Rows from block 4 of the decoder, named by matrix and row number. Rows with one number belong to one channel. Each number is 500 + 50 x the weight over its row's rms, rounded and kept within 0 to 999. All counts start at 0. Numbers have three digits each. After the name is the row's rms in percent of the matrix's.
# convs0: first 3x3 conv (decoder.decb.0.1.convs.0.weight, 96x96x3x3), inputs 50-59, a 3x3 kernel for each
# convs1: second 3x3 conv (decoder.decb.0.1.convs.1.weight, 96x96x3x3, transposed), outputs 50-59, a 3x3 kernel for each
convs0.46 097:624497476464499555526477549584573508491591595532470557604476537487416508469442512467457511498475516473469553453514485460472459528529498519402495558571481503463524465462404390499488591493485475639442465480514489441487518436532456445448492416571554503574514500471508551511
convs1.46 081:374530520435424434585500528520514464443501507504348454503505552480607529438461485489453453539542536404419517497441427406499410477455506512520595488409509536517513574546469533482555563490510489505486522470467575440452453504509525583539461538481424516477479497447539448563
convs0.47 096:429434542532458479465416527577426538461490508598583567513607504481588610459524569504474513558438475508528540480558470508603508522524556529449527434613488484412539462579454461475482514495522465567509506598527565550447469522535486440515492540518585509542418662609460473441
convs1.47 067:515555487479615605546586555488540437492469535440524507515499485447459538504461473450500407532559493428581508546422527464534493544489513509503501627502563439498543478430440479415480435494460511524500483560443421409486545569556587567599554549568509540503394517568538524480
convs0.48 099:460475477616565558504472470562481548517520551427441520532544463447540526506471516450439570476536515525504462576454531531490448510474471571450503526519485467477497544452515508469471517435494559430495423416568488539578521592480531585526540553441479536502422428562517512510
convs1.48 095:484527467538484443561480425529507497503552449508520428522508502534419509454433505473493559529500544404468611535568520494471492492498476548468420504516398514524381475496411509469498450494507410542410457543533549561476505578457585451556468470500484489441463525534466477487
convs0.49 098:523567496457508437527495518478491515434500487567520552462496537509513471475507457505498478482578513512485486561473490546522663576527533504538500461457419530508495586547579597495541588535487477540489588459525489509483531519475504505515449564528511496480595578563506552418
convs1.49 075:480472540509534453503423436481551513520504544504531582537536552503518484490478506526517452534456556539492500566482487508518547535535482512550434478521583552512458514482529534578449479507498455603489521475474479441558414407447407475477577530508434448495477509452513468544
convs0.50 091:440527468484530537515449508489406496508548483493462534538449575565666447548521522488531483493469532469483479483535478508568443491486512567528571529503532481564520466560512485453396478527442492416541501471496539546537495568519465526445492494473402540548528549463496465528
convs1.50 101:532420534500572574471574553447577550444511497542450577454572464492560318451556499531546523489484499493533440552477565487527447479437502501500397487617512528521390512590502522608416482561533493440541467450579516545480500502508452551510421562491567416540611390547517487604
convs0.51 093:533597549435455425498540511431408439465549561542476490483568495472376501498492496499577464487459518503481483515498485485485455537499487542530573543497543564419542539551500471474453468534515491501556502540528482563445541486477494516434540528549607411492503425461435511481
convs1.51 095:494538497501546547552539510509480431467527435527546478540561547503478373548518499339474425491584504468393484521438508559633323502534484504598403446557413451501502502493479591533401537481553521454508489414474467492533476550553521539337532525503467584492615518423505616471
convs0.52 094:468450463431493526467473468634537485419519534519575484498457474553487514586478496475470498560466457493479535509526495490491476558441429478511545397528440525497427542549478524400514493521545527426426493458532663571492481518442490625559592415543481570471539499429485510512
convs1.52 078:572439429444452515506378463506529555498397464637533508526523420500496452573538457460521535572563625448502498471460397468480455505533479557549471494551563446511467487521542483518537532485513513518459495548444479526456544570482503611528548460430544572554532463514531561487
convs0.53 095:512493473440451475489465524439447465499574572541433502515489449456504538525519563499570505492446455489481494478440490541532493544449483515477492440511460502440555513490532460450439491432430486507472384535449546451566473529546543536454560492454503484517411446522494530557
convs1.53 085:462553467469583491599510563446473476520457574538488579423488406429518544462465487572430490539594449548479495455607502503556483481498473448520476508454526498510483587620505523523544498563587519519517544486512463437583450473462480501483508514564433457481456506554594542506
convs0.54 094:498559584505487402566590441507449472466535541504580463457414484471509407476512455499559522470542397465567472508507498489521485514499514502497504476441459522532531590504519514509496520535472483432526465547550482550478554460490407456523493582558467412473442527532505504493
convs1.54 080:548481468418568457522414536463451483530473475537557435512519532460561554430606504517467487488568464463419539463416568492539519565533546436510561422518501528426481449585508440494476431513424595532546501491606513447529493445472448444458510561451523466434556524506490554487
convs0.55 100:489542472508559512406554517485552402501498521423543421386456470554548572485496510512428487552451473462464485484557504477467495460511479485544500515519569503491532473521428427601503489517412490531523448503584512516476507502521559546476543484468474497522473477556525470511
convs1.55 095:500604446565459429428507498478574540493389445579499562506548524483531529499513513472500540496566494600516552651502596539539501582463520441503416599609544455512492474427441463482471515545460506579555462485514488505399462526487563504596400415474508545529448437588461450391
convs0.56 096:493501551568479493421383503482540457516520510544451499509486567568466570513486479511504493448488508490500554508509522524487466532464516499515551556551550460492533528464477553579593539485481531612547524575533506458420538489555491522511571452622577377671549376495589585566
convs1.56 081:566552526571564651467493507447455516530457503537477485482479492502415534467512521473534466509535554517522510538538639477481506499494452482534576442483502492470545528436438557418517487462493465418459524475563511442433450552451453434577446449439446550512499561466498482364
convs0.57 092:467477557494534461445510479513524482400553525596374479451597521475460470510467538513522433527518463528430495509530542520563487532502551476361480584520424393517400479565494458552494520423500467609479510513518578504440458510511592500465453461485397608451528448517419446446
convs1.57 091:446502466580589542448447510516568472540421516561494466451533521523464471462481514441569461558576497471584471539495482596425504437544513484431511521533459506577435417453513536415570451444495524543499490498408525444535485456416498551561496561498508514493516446686489489496
convs0.58 116:505550591437457467457586492501559523489479538513549490517360556522530491487518533544580459557544426551596436506528495468501474490496507451496456505484536513475459475467476466521489529441530526462497485411594506410498429528465512479530451554526523534444566551527369472501
convs1.58 130:493548439582480509499527432492473559558537425445479487473498404429514505441582558441494447547429544448526437467492505479522518434510573543509519550428554489424540490493477450540553529544544516516510431523490449497500501484532400435497486521481501493584579491377511535536
convs0.59 106:402451532486495572518432459432547511504493422483443583547430604595574501553504492415512503496465514486478519532430562515495482486554478499483454505429542476471491483491536435437543531476497494473506370548528469506490502547497480432484504429535512509567401305475564455601
convs1.59 104:483441504553624542447493520520495527513646460562504442494451449434480444393489524368552459585457433451439601442541521499590471423642494457409466505414456494495569455496393447491541529530517507595541475573482538534462480569475489513515523498392466506420439539446444544441
convs0.60 101:506544457472528486557481483440422477516493552429482496613462518466507457498516572474452559508469570443500537507497487519412500475574433446567454492488531555580479465544505521521490474576343574512515516567557460472575470551506424481547532524525473473462473440626452559504
convs1.60 095:553443460497513550502429485533422532519451555423463540470595494473509523499427449430507505437487491481524601548423487503665556448423417507456439551488536512510486473507527514484553476432581569499522527540443522506467528567516572540551512483498495448473416465602506497590
convs0.61 104:524518507425433541504522459505648518460443554525578466510521510442529495509442382472523467518571499486478511510538541498502544491449453531526494469479553513509515537527529435565478470475520555425450448448406516458460532467508424454464523493502480458597560467437426482478
convs1.61 099:528478572481518586498525515583521538322360478533517522590600495495469437497505497459592498471548409526491583483501571478573638458507501473501485438540493483485539432469384431449566554480511615502506462513476542476502520468531589526435572439437507519510556561434458562455
convs0.62 115:438457521452459438410435490448425513607664465499510493466433492522485533488535523524494473470462525522524472511443493494482474532503559476514495429474525519570564560404492537511542476542451456437492470522454528536553476455473366456540431435500491473458535446501557536519
convs1.62 191:544482547439544591512475499515409496463478354529491423527492493495486547549523524491544466516477530527458477475513571474541538483541457426369486384549577521513530484476475593469508471559494475562495447404526520516531500480501488467632445495504511520470580481478466565509
convs0.63 100:394579576530505455520554499547531561520523494515590499485513574452569643417509619577505472482485604513554475483517559495486494486520484521498469569521451488500434615464557538496530533504460478631524403512526498541529455579483518450512512522553653434494420454512514541444
convs1.63 084:468460507468511538476522584531492489478430521537496470458456542455418505489487567466481534482602560578542567535534550553472499500512483518533516526448434567488424531404433467491424531485376471495463472427474515497470483430468579433532564407495548492513581573524493536489
convs0.64 104:494502490539403491480558498543427503489471529566388492434525543531481448511477508466459447558471538499461456515479523529505501431500513504594567512616544436464433477528434439472479570480570468490520460451499536535482509513456614541559471532455470482555378548460511522569
convs1.64 121:527512518550568417574541472461499471556661391493444474523486477490443598449544473526477460531638534539431454503460493440461447527608580457469480481561548466412585523598548595489531484519537487496466474500415452568531486460493417419503495492505453571530494395535519512547
convs0.65 086:490543453582526528509548476620426449421464516513566535502557365542434436509398500494489511440537455477549514461461541582507437532535511523467552507554441521480528472528467566442467469497539538494573646510545546447551460469503501523446452561522456501558470489478545531411
convs1.65 079:527529494549502478477498459484458436556460553527536423530521483556561560569420446511455475509430425515502457553507454568588399552552502456550466523542496561469531548460541554457491503453488425571496464438519457554460446464520559544534509628534525552476500370483433447532
convs0.66 103:472524485434493562481424442473402537568595434452413526485496439466477426505511464521525425507513481498498514532471531420530493514440583516482431556500574566522539460463480448538472442560452359493537477489496454434536531560436462423533455520600457445533536542421504489433
convs1.66 087:533582522553416490485437505521543492577454422548533542451513469519499466497455539437424473509430481544479548517528518511533534459455555499486480564621481539484401469440542540554488523517486509506439381559495485518580464426519554486536570439457511444584513444499486419546
convs0.67 085:513524543503572493441465520469511471460456510489520525516507552535454471442433551469457514467546446500488511501544466527521547500493449430449406500483489416470400546449516406451498578527530386461508581526409454451591543596509530514437510540465494527436572431456473497539
convs1.67 077:497500585402473498448538504480491506505547522506444477557480462508507510545522515482422466517514496535389463410610437469529484539600515588585514395553439467476475432490538474413485451523542486490479530470530473462540545519425604535415499583502497512485510577439429488504
convs0.68 083:509464494447457503539446514543464518491515525478472489460440554515499448502462429475487479445428462488517466588490570499589484513565608602541548554545534532556597592429449446564501548504486587555477403546438476524552496513497495399467619493566483553541462420501579503477
convs1.68 084:408410399495556524546465528483443508492434501487513477475460507460530416483447529561373454465508540557531547505413459554556493516466544408496487488510571464468556541503529511597547472487547545546522519459496580437506455482479490608453544476525523478482537544569528515574
convs0.69 094:465474559440445486535477463486462455446458474494481525546433468470462518604448559483488464546497630478443521541476562446582561463581549545531514565498489508563512504536458503446546516487499449463463433447550578530598547512490500550498579459444498425382489594529490484594
convs1.69 078:486443507561461521503459525546501551472460571539482432437543469410462472521576454471517511373536354461503474483546475500509466470528484534533612486481482520501554455373486503449471464511426532432586419457564535496564483483518545450487540518551444535502581502507511504444
convs0.70 107:520511552459495452469449538433540464525507544487529509420492458324516437466554446489480466473507568458481441492484461452487432487557530473463490578438591448410399511509516550578491479534544456549490383588467568593539470505455532545534553486469456510518507517521502532503
convs1.70 102:499529556530484548450574491429573441472518539517592523568427550587523634558454492617510538502499545592495483487524518589518565587497482471595514482361553499550372483476470403458483560540443395467485499497538616442449524586506550457491518533468529389508496480502544455518
convs0.71 093:540489471515481458560491527531504453492440498464590447473486578465431486515433548523496463510532505496529484497505491466495470534493493499466454463477519521533461529448485515490461484502476569557521566514477505479485510520426542474417505397426411542458528526518489447413
convs1.71 092:522574536515560481533499497435494497608572542402495453477514469530504548448526464487454474466488509591504444611514518527525535468392394482457476550502561526505488435487453584562503534517534544549548577518516433469325459559482448434389541513430486478521502405498625510518
convs0.72 098:446530562507450444519488558486533477497497540439474472512531480553562543554532516507518456485499496484533525550450446481463545527480479514572531563465570491516509596480520531452602517559567495445495450472478528631551506596527537515578469421496605543428435461678392546533
convs1.72 072:543476515490556488549499416565520478468469489445455519489487494404569530475544492511512508532604557559537384536560588449457456488531462610474524458540570484542469561495572551510541534571526538470555556523525540508612464567447485384488499455529438423574529598470565448550
convs0.73 100:514512535472484423502454556498508495620557593537516434534483576515548491510502557530579486528509518581422532468431504489445529482497555520443445485521527464423547569464528536413491460462537454545444489426463533476476477448472486501554430472536468486481586402469473475424
convs1.73 090:508545572514508475462471536478537429486462461502464496541506559434515529462560522465535484466490465525398409557515557509447530512548495414605504479553544596536498542524440542525586555578585460601535525562439476451497484421496413451464522552476466552460471493488508577617
convs0.74 094:486501563439486561560522458493468479518483515524528500489432552496499491555469550510563528472623494531455517531522524487507491561467467529535487561532627451534459545526468452575615435583492485567477529551459466511588507499496494459402477550519586573593544521508466547565
convs1.74 076:459485601509556641487485432517476480579421518489482549438552501406516543400567506543569548405433534474466534387504477469525447484506485412505492436514510448533435580475501512521507506548522470472473589470449527481554498436433495520472533568515559522505451570558503496471
convs0.75 092:523514514401545474485406543515476499381428488520565493488543517480417487468506520456568455524440532486516484519506523489504530516404506479429388364424466540410457514528442444551601521486492519345603415435414475468561538443573547445465484480471556473522422470352579420514
convs1.75 077:519606481520550523411416509511469490601542487535471464491564516494602534482475525537485543448386482566511581473642537502501501514501529507485558494451483503525463508430396444452418405478462468468419592422501435584453441480502506455433454504516528545565493523507474452543
convs0.76 101:451462531458502481500453507586553547559568478491451513435546560496488481502543546476523525463495518474543567547600550536506490539483487512482475529543492456435536581520517520529551511463552524544562553436474420597488467515568557553413437523564466596514488521513518449486
convs1.76 071:545587469561441487447447481498475506636541447498449503418578487485522566527584503524550602451465554416488638523539465470532432549448434419544551555458497527535401476468532483522478533462437554442491596516495503512450474566447505475437482565443553506484449464552538493438
convs0.77 097:518498519485436375498599546424449449567464483505540501533477449539553527460502454464491589454512428509458543479504500541587432565469486491580507552570507490495530593462537392499393509479584465471494463653439445407435525511427436550515470458458564510485478573430481368532
convs1.77 079:444532503576547395494526493475414460510553558598506522511517499555562488540509461385543414667423486387453478432558478495431421543492554575442500547475491528454519459525525497486520548519461624541547523372417536538572515536509402414484506460519533537467499365434509421554
convs0.78 103:491450512406567451474515558513542600563526395467476536501502507462489458425530408521432548469495487487476484510479493575513537509551483526486539458497454547502486537421541406489475545532550412538513403523458438544532494460516511471556537540481571507494455494479481518567
convs1.78 117:529421531477585510420496546520524457531514514447449506569502527579537468511534535514489556478518518437445503555519530462492550560503544489542458537592426455447513493435474558470534435533435529431589584512451480508589533471510505470514458598476491436531467454564447441521
convs0.79 099:481474508543507469546504461470503464477509497563478546460471530534450566562403550481464504532522507458430523445493484512474518515508487518479486550562538585396510505479511503496479500557428491582535569490491503535461533388500401494454418383473541489508582601392403485527
convs1.79 087:426473494446397450472380462500506462515608514486563526454585520467538555425515465484615625467601379485475552514370474500529466534519500502469503345550456464532495532522519507472565476468508472484404496533444525465445551675552409493547498493582531575495513428481515548460
convs0.80 092:425513466549652540485472520515477499524579438457520480456445491480366478437491505487534423533514479434537416474512549489472483483443460507494477558597604465496482537575518453544442576517543525376514551460452527453479525518545470589469482566490477476453523567527499492475
convs1.80 081:488463467399635459500528532465452497503538518450526467523432428516515500451493553644583542526474520519535521435533481438400476491462503499560530478493525495484560495451486485469551547458492524428472558598430496536460550425451497545439563544437501548402583540506476543546