From a checkpoint of a small image VAE: decoder widths [48, 96, 96].
Rows from block 2 of the decoder of a small image VAE, named by matrix and row number. Rows with one number belong to one channel. Each number is 200 + 20 x the weight over its row's rms, rounded and kept within 0 to 999. All counts start at 0.
After each channel's rows are labels from the 100 images, of 14976, where the channel reaches its highest value: "strongest on" is what is common among them. Only what is clearly more common there than usual is listed. The data: photos with spoken descriptions (Open Images, Localized Narratives). In brackets: how many of the 100.
# convs0: first 3x3 conv (decoder.mid.2.convs.0.weight, 96x96x3x3, each kernel summed), inputs 0-47
# convs1: second 3x3 conv (decoder.mid.2.convs.1.weight, 96x96x3x3, transposed, each kernel summed), outputs 0-47

convs0.84,197,190,175,244,208,230,181,204,176,208,213,186,197,214,172,174,210,192,203,228,151,204,229,215,202,212,223,180,182,177,232,248,214,232,179,199,180,220,190,203,196,217,217,184,198,207,257,177
convs1.84,224,209,221,171,195,200,160,193,186,196,210,201,153,208,189,206,183,189,206,192,201,192,227,230,214,182,231,202,222,203,222,227,202,178,210,192,212,182,196,208,233,230,212,211,197,225,146,216
strongest on: text has "white" (35)

convs0.30,216,229,233,198,227,209,202,190,173,188,238,195,228,171,166,188,202,245,211,252,241,226,185,193,208,195,198,190,224,224,189,207,174,184,214,201,215,204,233,208,168,216,200,206,218,202,199,213
convs1.30,186,257,257,194,216,193,194,207,198,224,206,203,190,229,174,177,215,180,174,177,205,195,199,191,184,166,241,195,200,222,217,218,204,192,207,201,204,182,200,233,225,192,209,193,205,242,231,177
strongest on: text has "dark" (26)

convs0.65,193,206,199,206,246,195,188,186,212,189,214,218,183,207,176,235,191,187,173,184,210,206,186,198,195,189,173,199,192,228,210,177,176,208,205,170,228,212,212,176,222,188,192,200,159,204,228,168
convs1.65,202,194,190,192,211,179,194,175,200,207,199,194,189,207,175,168,188,170,227,212,190,224,192,229,185,202,196,218,216,177,208,223,207,170,165,232,163,197,204,171,185,194,203,210,172,217,179,263
strongest on: text has "man" (28)

convs0.11,189,180,229,193,208,187,228,206,191,200,209,185,212,193,183,184,208,206,199,226,227,210,198,167,174,215,206,189,196,206,188,174,203,195,206,196,245,164,240,208,186,204,201,240,206,175,207,217
convs1.11,176,205,216,193,205,223,196,195,228,243,198,221,230,180,218,199,214,181,212,178,181,234,217,228,183,186,203,211,160,207,226,203,195,234,185,182,223,206,212,169,200,198,206,221,182,223,221,203
strongest on: text has "dark" (32)

convs0.60,229,212,226,197,215,201,179,192,185,198,180,226,219,197,215,203,223,232,166,196,233,204,152,211,206,205,209,197,163,192,192,241,196,228,198,177,158,203,183,214,213,229,209,208,195,214,167,216
convs1.60,214,193,163,202,168,180,203,169,184,181,213,205,182,219,190,185,207,197,223,220,172,242,216,179,224,184,162,183,214,169,206,193,184,189,190,184,241,197,179,211,252,214,193,166,197,175,208,208
strongest on: text has "playing" (25)

convs0.25,190,192,184,184,173,210,222,199,212,187,195,191,205,222,180,187,165,193,193,186,182,213,236,195,195,240,176,193,232,213,206,194,221,187,193,193,209,205,227,235,179,216,220,152,231,197,200,209
convs1.25,200,196,151,223,201,158,161,194,190,171,214,230,195,190,217,215,223,214,219,194,198,208,202,206,202,171,195,207,176,218,222,249,181,228,244,192,203,225,175,194,213,203,231,202,214,218,231,211
strongest on: text has "white" (29)

convs0.83,203,188,180,219,191,174,240,238,205,199,173,201,188,239,200,223,191,207,181,205,190,209,202,221,216,205,220,195,189,176,190,209,226,178,183,213,197,195,226,154,225,213,182,188,180,210,226,187
convs1.83,170,234,201,190,201,253,195,173,218,194,206,183,197,204,232,178,219,204,176,211,193,205,214,209,189,237,184,217,205,245,241,212,210,197,217,185,198,214,210,189,197,203,209,181,207,187,177,206
strongest on: text has "white" (31)

convs0.37,172,178,171,203,173,209,242,185,185,190,211,200,220,195,193,182,199,222,224,210,183,191,191,228,218,175,216,214,210,203,209,166,231,208,189,214,171,204,192,224,194,226,192,216,205,230,210,229
convs1.37,173,214,217,183,203,171,204,215,186,193,216,206,207,180,228,186,227,176,213,194,201,215,218,207,192,185,194,205,176,217,219,202,218,217,174,182,253,218,209,152,204,199,202,181,179,206,205,186
strongest on: text has "sky" (60)

convs0.70,221,215,196,230,195,186,177,194,239,224,236,216,203,199,194,184,202,191,152,207,200,208,198,167,217,220,231,172,246,190,202,246,182,186,186,200,200,195,220,192,223,231,174,222,233,197,194,193
convs1.70,224,216,166,197,194,179,202,196,206,170,223,171,188,178,197,184,192,225,215,227,206,159,235,219,209,189,196,203,179,210,200,233,198,212,219,203,236,197,198,204,192,218,207,192,195,243,223,194
strongest on: text has "white" (39); text has "color" (32)

convs0.16,182,201,214,189,198,166,159,174,198,196,193,190,187,196,204,216,219,164,193,164,218,167,192,201,202,213,187,174,171,205,231,201,158,203,211,179,201,227,185,165,210,195,200,215,152,172,194,192
convs1.16,214,213,196,180,194,184,165,236,173,194,207,198,204,196,201,213,183,170,246,184,187,175,207,214,206,242,168,168,194,188,186,203,232,203,190,186,207,178,199,207,199,190,196,180,175,200,217,214
strongest on: text has "man" (28)

convs0.26,214,212,241,211,186,169,191,191,197,201,195,200,198,214,198,212,235,185,187,213,241,218,173,187,169,205,176,216,163,207,221,175,193,202,231,244,205,229,165,179,201,186,198,208,156,223,210,205
convs1.26,211,185,172,185,154,225,195,219,222,155,197,239,212,170,187,201,212,194,182,201,212,236,218,183,218,202,179,211,205,209,185,178,185,250,204,180,225,198,208,216,198,199,158,192,192,195,190,214
strongest on: text has "guitar" (29); text has "playing" (28); text has "dark" (26)

convs0.7,217,207,179,185,208,182,223,190,180,218,192,214,197,214,230,238,190,225,196,184,215,177,229,179,174,185,207,194,237,202,193,193,189,187,179,199,193,198,180,194,174,211,201,164,220,199,206,207
convs1.7,206,193,210,220,201,199,216,214,223,195,220,169,200,217,215,198,198,208,189,237,203,239,223,174,185,204,213,180,230,248,165,212,162,192,226,191,200,201,183,199,227,194,185,206,220,201,207,226
strongest on: text has "man" (28)

convs0.24,194,189,192,201,244,182,195,189,198,192,194,250,165,185,240,200,197,190,204,214,212,167,205,203,198,196,218,206,174,171,186,181,169,199,211,193,210,194,175,199,190,222,216,203,185,213,217,197
convs1.24,204,177,171,191,178,219,214,164,180,195,204,194,234,179,204,186,178,213,180,213,209,175,208,181,191,192,195,227,192,227,201,186,192,226,213,220,233,206,215,184,187,195,215,242,225,211,197,185
strongest on: text has "playing" (33)

convs0.72,197,193,238,216,194,184,201,166,187,187,214,195,208,182,215,184,222,181,185,217,212,212,169,195,185,195,218,197,187,239,207,217,164,179,216,219,197,221,192,218,197,195,214,240,191,216,184,188
convs1.72,188,245,150,209,199,220,172,204,212,198,199,199,186,175,221,177,198,220,211,212,220,249,212,200,214,201,179,169,194,153,207,154,189,208,211,199,190,197,204,215,187,186,195,229,173,186,216,209
strongest on: text has "man" (29); text has "lights" (25)

convs0.52,172,154,170,221,179,226,226,224,229,211,173,193,191,218,208,186,189,192,194,174,195,190,226,204,237,202,201,240,215,202,184,226,240,213,191,162,208,170,229,203,193,240,160,181,169,186,195,206
convs1.52,191,165,182,214,183,194,220,187,172,196,221,210,242,223,208,197,232,213,197,235,171,170,176,195,182,218,183,200,177,198,221,182,201,223,218,187,194,236,160,196,184,197,201,204,244,194,196,230
strongest on: text has "white" (31)

convs0.95,241,217,166,179,240,197,158,192,188,212,193,200,189,200,229,196,179,228,210,229,213,203,200,192,190,169,168,185,208,216,211,173,207,207,183,178,191,198,176,164,193,208,213,237,182,180,207,211
convs1.95,180,221,209,214,223,203,207,191,203,193,199,174,216,211,184,201,189,180,220,208,202,172,221,194,208,211,220,200,215,181,231,209,138,216,205,181,238,209,187,209,225,235,218,166,239,200,204,164
strongest on: text has "playing" (28); text has "guitar" (26); text has "lights" (25)

convs0.19,178,179,173,234,191,209,236,226,203,210,220,175,197,216,210,219,199,206,225,186,180,202,227,197,205,215,218,217,207,177,214,242,198,202,192,199,207,198,184,182,236,205,168,165,197,202,215,216
convs1.19,195,177,216,179,218,218,188,184,177,195,199,207,213,204,221,182,196,202,196,191,178,178,205,189,217,183,212,224,218,238,179,174,211,197,158,196,224,193,219,184,208,216,194,203,209,207,131,154
strongest on: text has "white" (36)

convs0.55,199,211,214,220,183,180,224,192,237,196,200,223,222,236,176,192,213,196,191,235,175,225,216,182,215,245,197,163,221,189,164,203,196,209,189,203,185,211,185,210,229,204,217,154,264,215,225,216
convs1.55,210,244,212,215,201,233,192,199,191,202,207,219,223,188,187,176,240,222,181,203,177,194,199,143,198,194,230,190,206,226,184,220,169,231,206,197,185,178,155,179,165,212,201,189,194,176,179,190
strongest on: text has "white" (28)

convs0.18,198,204,214,182,219,198,188,199,159,209,199,233,164,179,200,243,169,210,202,202,226,192,187,193,188,192,184,202,201,186,177,195,228,201,198,210,210,196,187,215,178,194,203,217,194,195,167,188
convs1.18,207,187,209,181,182,206,226,225,168,161,178,210,224,159,207,193,221,220,191,175,169,202,207,191,199,190,192,213,180,156,187,182,191,209,213,154,213,212,217,169,231,212,198,210,188,194,212,195
strongest on: text has "playing" (28); text has "dark" (27)

convs0.74,194,220,217,198,196,186,185,232,186,194,237,176,186,198,201,233,193,215,177,192,248,193,182,195,209,183,199,204,172,178,189,193,199,186,198,189,213,171,188,176,193,174,226,228,188,182,193,180
convs1.74,172,191,151,217,174,206,222,180,199,198,191,169,185,202,195,197,202,189,207,202,185,215,216,201,187,200,199,162,184,182,190,178,211,208,197,206,203,201,177,207,199,170,182,202,217,174,198,203
strongest on: text has "lights" (26); text has "playing" (25)

convs0.3,181,202,215,208,202,224,223,185,226,207,173,209,193,214,192,209,202,213,228,197,193,195,258,199,205,171,209,215,198,198,207,211,196,203,201,208,197,251,203,191,203,236,198,227,223,231,169,207
convs1.3,193,197,207,194,166,180,204,159,235,179,192,179,184,194,212,200,171,212,214,226,200,194,180,195,231,200,199,216,197,194,196,205,235,169,207,188,199,228,181,163,230,193,178,246,213,209,172,195
strongest on: text has "white" (33)

convs0.33,261,183,202,188,241,179,168,208,174,161,193,188,168,198,214,208,192,216,192,176,218,195,184,169,215,181,203,176,194,206,198,194,140,203,208,209,229,180,201,201,199,185,242,215,178,211,181,225
convs1.33,165,203,174,188,183,232,170,207,152,244,190,188,209,184,176,201,202,182,191,196,207,236,179,174,257,195,181,221,200,217,222,180,206,194,192,188,212,186,205,213,184,207,201,157,199,190,232,209
strongest on: text has "man" (31); text has "playing" (29); text has "guitar" (26)

convs0.6,241,206,204,197,200,202,173,210,201,188,219,202,202,174,177,223,206,198,192,228,215,210,194,219,171,203,227,201,221,195,172,209,236,218,199,206,205,199,236,152,179,197,251,230,209,192,192,200
convs1.6,181,231,213,200,207,199,197,213,214,210,175,173,180,218,215,177,223,188,205,163,172,214,180,228,171,225,191,157,212,198,204,220,210,199,175,199,192,206,215,229,208,192,201,191,222,182,197,219
strongest on: text has "guitar" (28); text has "playing" (26)

convs0.61,217,193,218,173,221,190,166,202,183,194,174,271,178,206,204,187,170,170,178,193,201,184,185,166,198,174,188,192,173,178,172,194,222,219,202,204,227,198,190,201,199,203,220,177,175,178,214,175
convs1.61,176,183,227,187,199,192,221,192,219,208,199,191,247,188,221,176,213,188,195,193,224,186,212,216,206,205,192,213,210,237,194,189,207,184,170,188,204,171,233,203,208,185,228,184,193,156,196,228
strongest on: text has "playing" (33); text has "guitar" (26)

convs0.51,231,220,206,221,189,183,186,199,173,191,217,170,187,184,169,241,193,225,180,192,272,198,195,228,186,194,204,178,196,202,206,194,186,205,200,194,221,184,204,182,174,199,210,233,204,228,227,172
convs1.51,193,254,232,224,170,212,172,171,234,192,184,172,211,193,200,175,202,214,219,169,204,199,193,175,185,195,222,172,207,232,238,191,198,171,236,209,174,201,227,221,186,196,212,172,208,186,189,221
strongest on: text has "dark" (25)

convs0.77,213,182,205,184,220,218,197,180,200,195,195,187,170,190,171,233,219,215,185,176,159,186,213,193,202,180,185,200,195,254,230,177,204,210,212,181,189,213,196,183,193,182,214,226,193,168,196,196
convs1.77,196,219,179,197,222,230,201,198,207,202,243,184,193,222,201,192,184,183,222,218,162,224,227,216,220,212,167,170,250,193,230,218,211,186,190,198,221,199,212,202,214,218,200,183,171,179,214,214
strongest on: text has "man" (32); text has "playing" (25)

convs0.58,201,190,210,205,227,188,231,207,186,196,209,201,220,191,182,216,233,192,216,187,197,181,180,209,195,182,241,237,209,188,209,220,222,189,180,212,181,187,252,230,211,193,169,182,200,247,224,185
convs1.58,205,201,231,188,177,193,161,173,185,182,228,219,193,188,241,226,204,177,189,192,230,212,221,178,195,190,145,211,200,205,193,169,164,193,197,160,212,214,210,198,210,198,190,198,237,159,214,223
strongest on: text has "white" (38)

convs0.0,207,210,219,190,169,234,162,233,236,238,208,199,211,192,178,195,203,211,161,205,204,225,228,230,197,214,191,191,244,186,201,206,195,216,192,198,199,248,226,230,218,200,213,162,208,218,239,220
convs1.0,200,184,224,206,205,221,176,225,186,178,171,185,200,210,185,192,219,227,236,202,191,237,187,210,173,203,176,205,167,216,204,206,158,213,206,178,207,183,178,210,206,169,183,227,191,204,225,178
strongest on: text has "white" (33)

convs0.44,195,139,194,148,223,192,180,215,220,186,205,212,199,227,210,234,204,201,162,165,192,196,199,214,181,169,165,182,156,213,192,212,199,202,190,205,192,209,194,174,205,204,217,202,173,179,181,170
convs1.44,193,176,230,186,212,191,166,186,223,237,206,226,189,177,212,214,190,203,209,221,228,195,203,187,197,165,179,213,191,201,218,188,224,209,190,190,192,224,189,212,211,196,201,224,197,204,188,201
strongest on: text has "playing" (28)

convs0.42,169,198,168,185,166,199,211,184,189,206,189,186,181,189,220,181,204,205,195,194,161,201,190,208,232,219,180,216,201,171,175,172,208,217,176,212,187,211,194,209,176,188,178,202,212,223,172,231
convs1.42,204,211,225,219,230,220,232,174,225,224,232,212,206,203,181,185,200,209,192,205,189,209,196,191,170,213,181,184,198,250,230,226,151,167,194,206,182,194,223,209,242,169,195,227,197,171,222,187
strongest on: text has "sky" (51)

convs0.63,172,214,177,231,187,191,234,205,190,182,208,210,217,177,161,226,210,189,236,203,187,188,200,199,191,238,182,218,237,180,211,182,224,175,208,208,199,216,222,204,187,207,170,209,228,246,188,218
convs1.63,232,240,175,176,182,223,200,217,166,194,220,182,184,206,213,204,173,216,205,197,218,197,182,205,187,153,165,186,196,200,237,220,202,168,193,184,207,238,204,212,188,199,203,187,222,187,207,179
strongest on: text has "white" (32)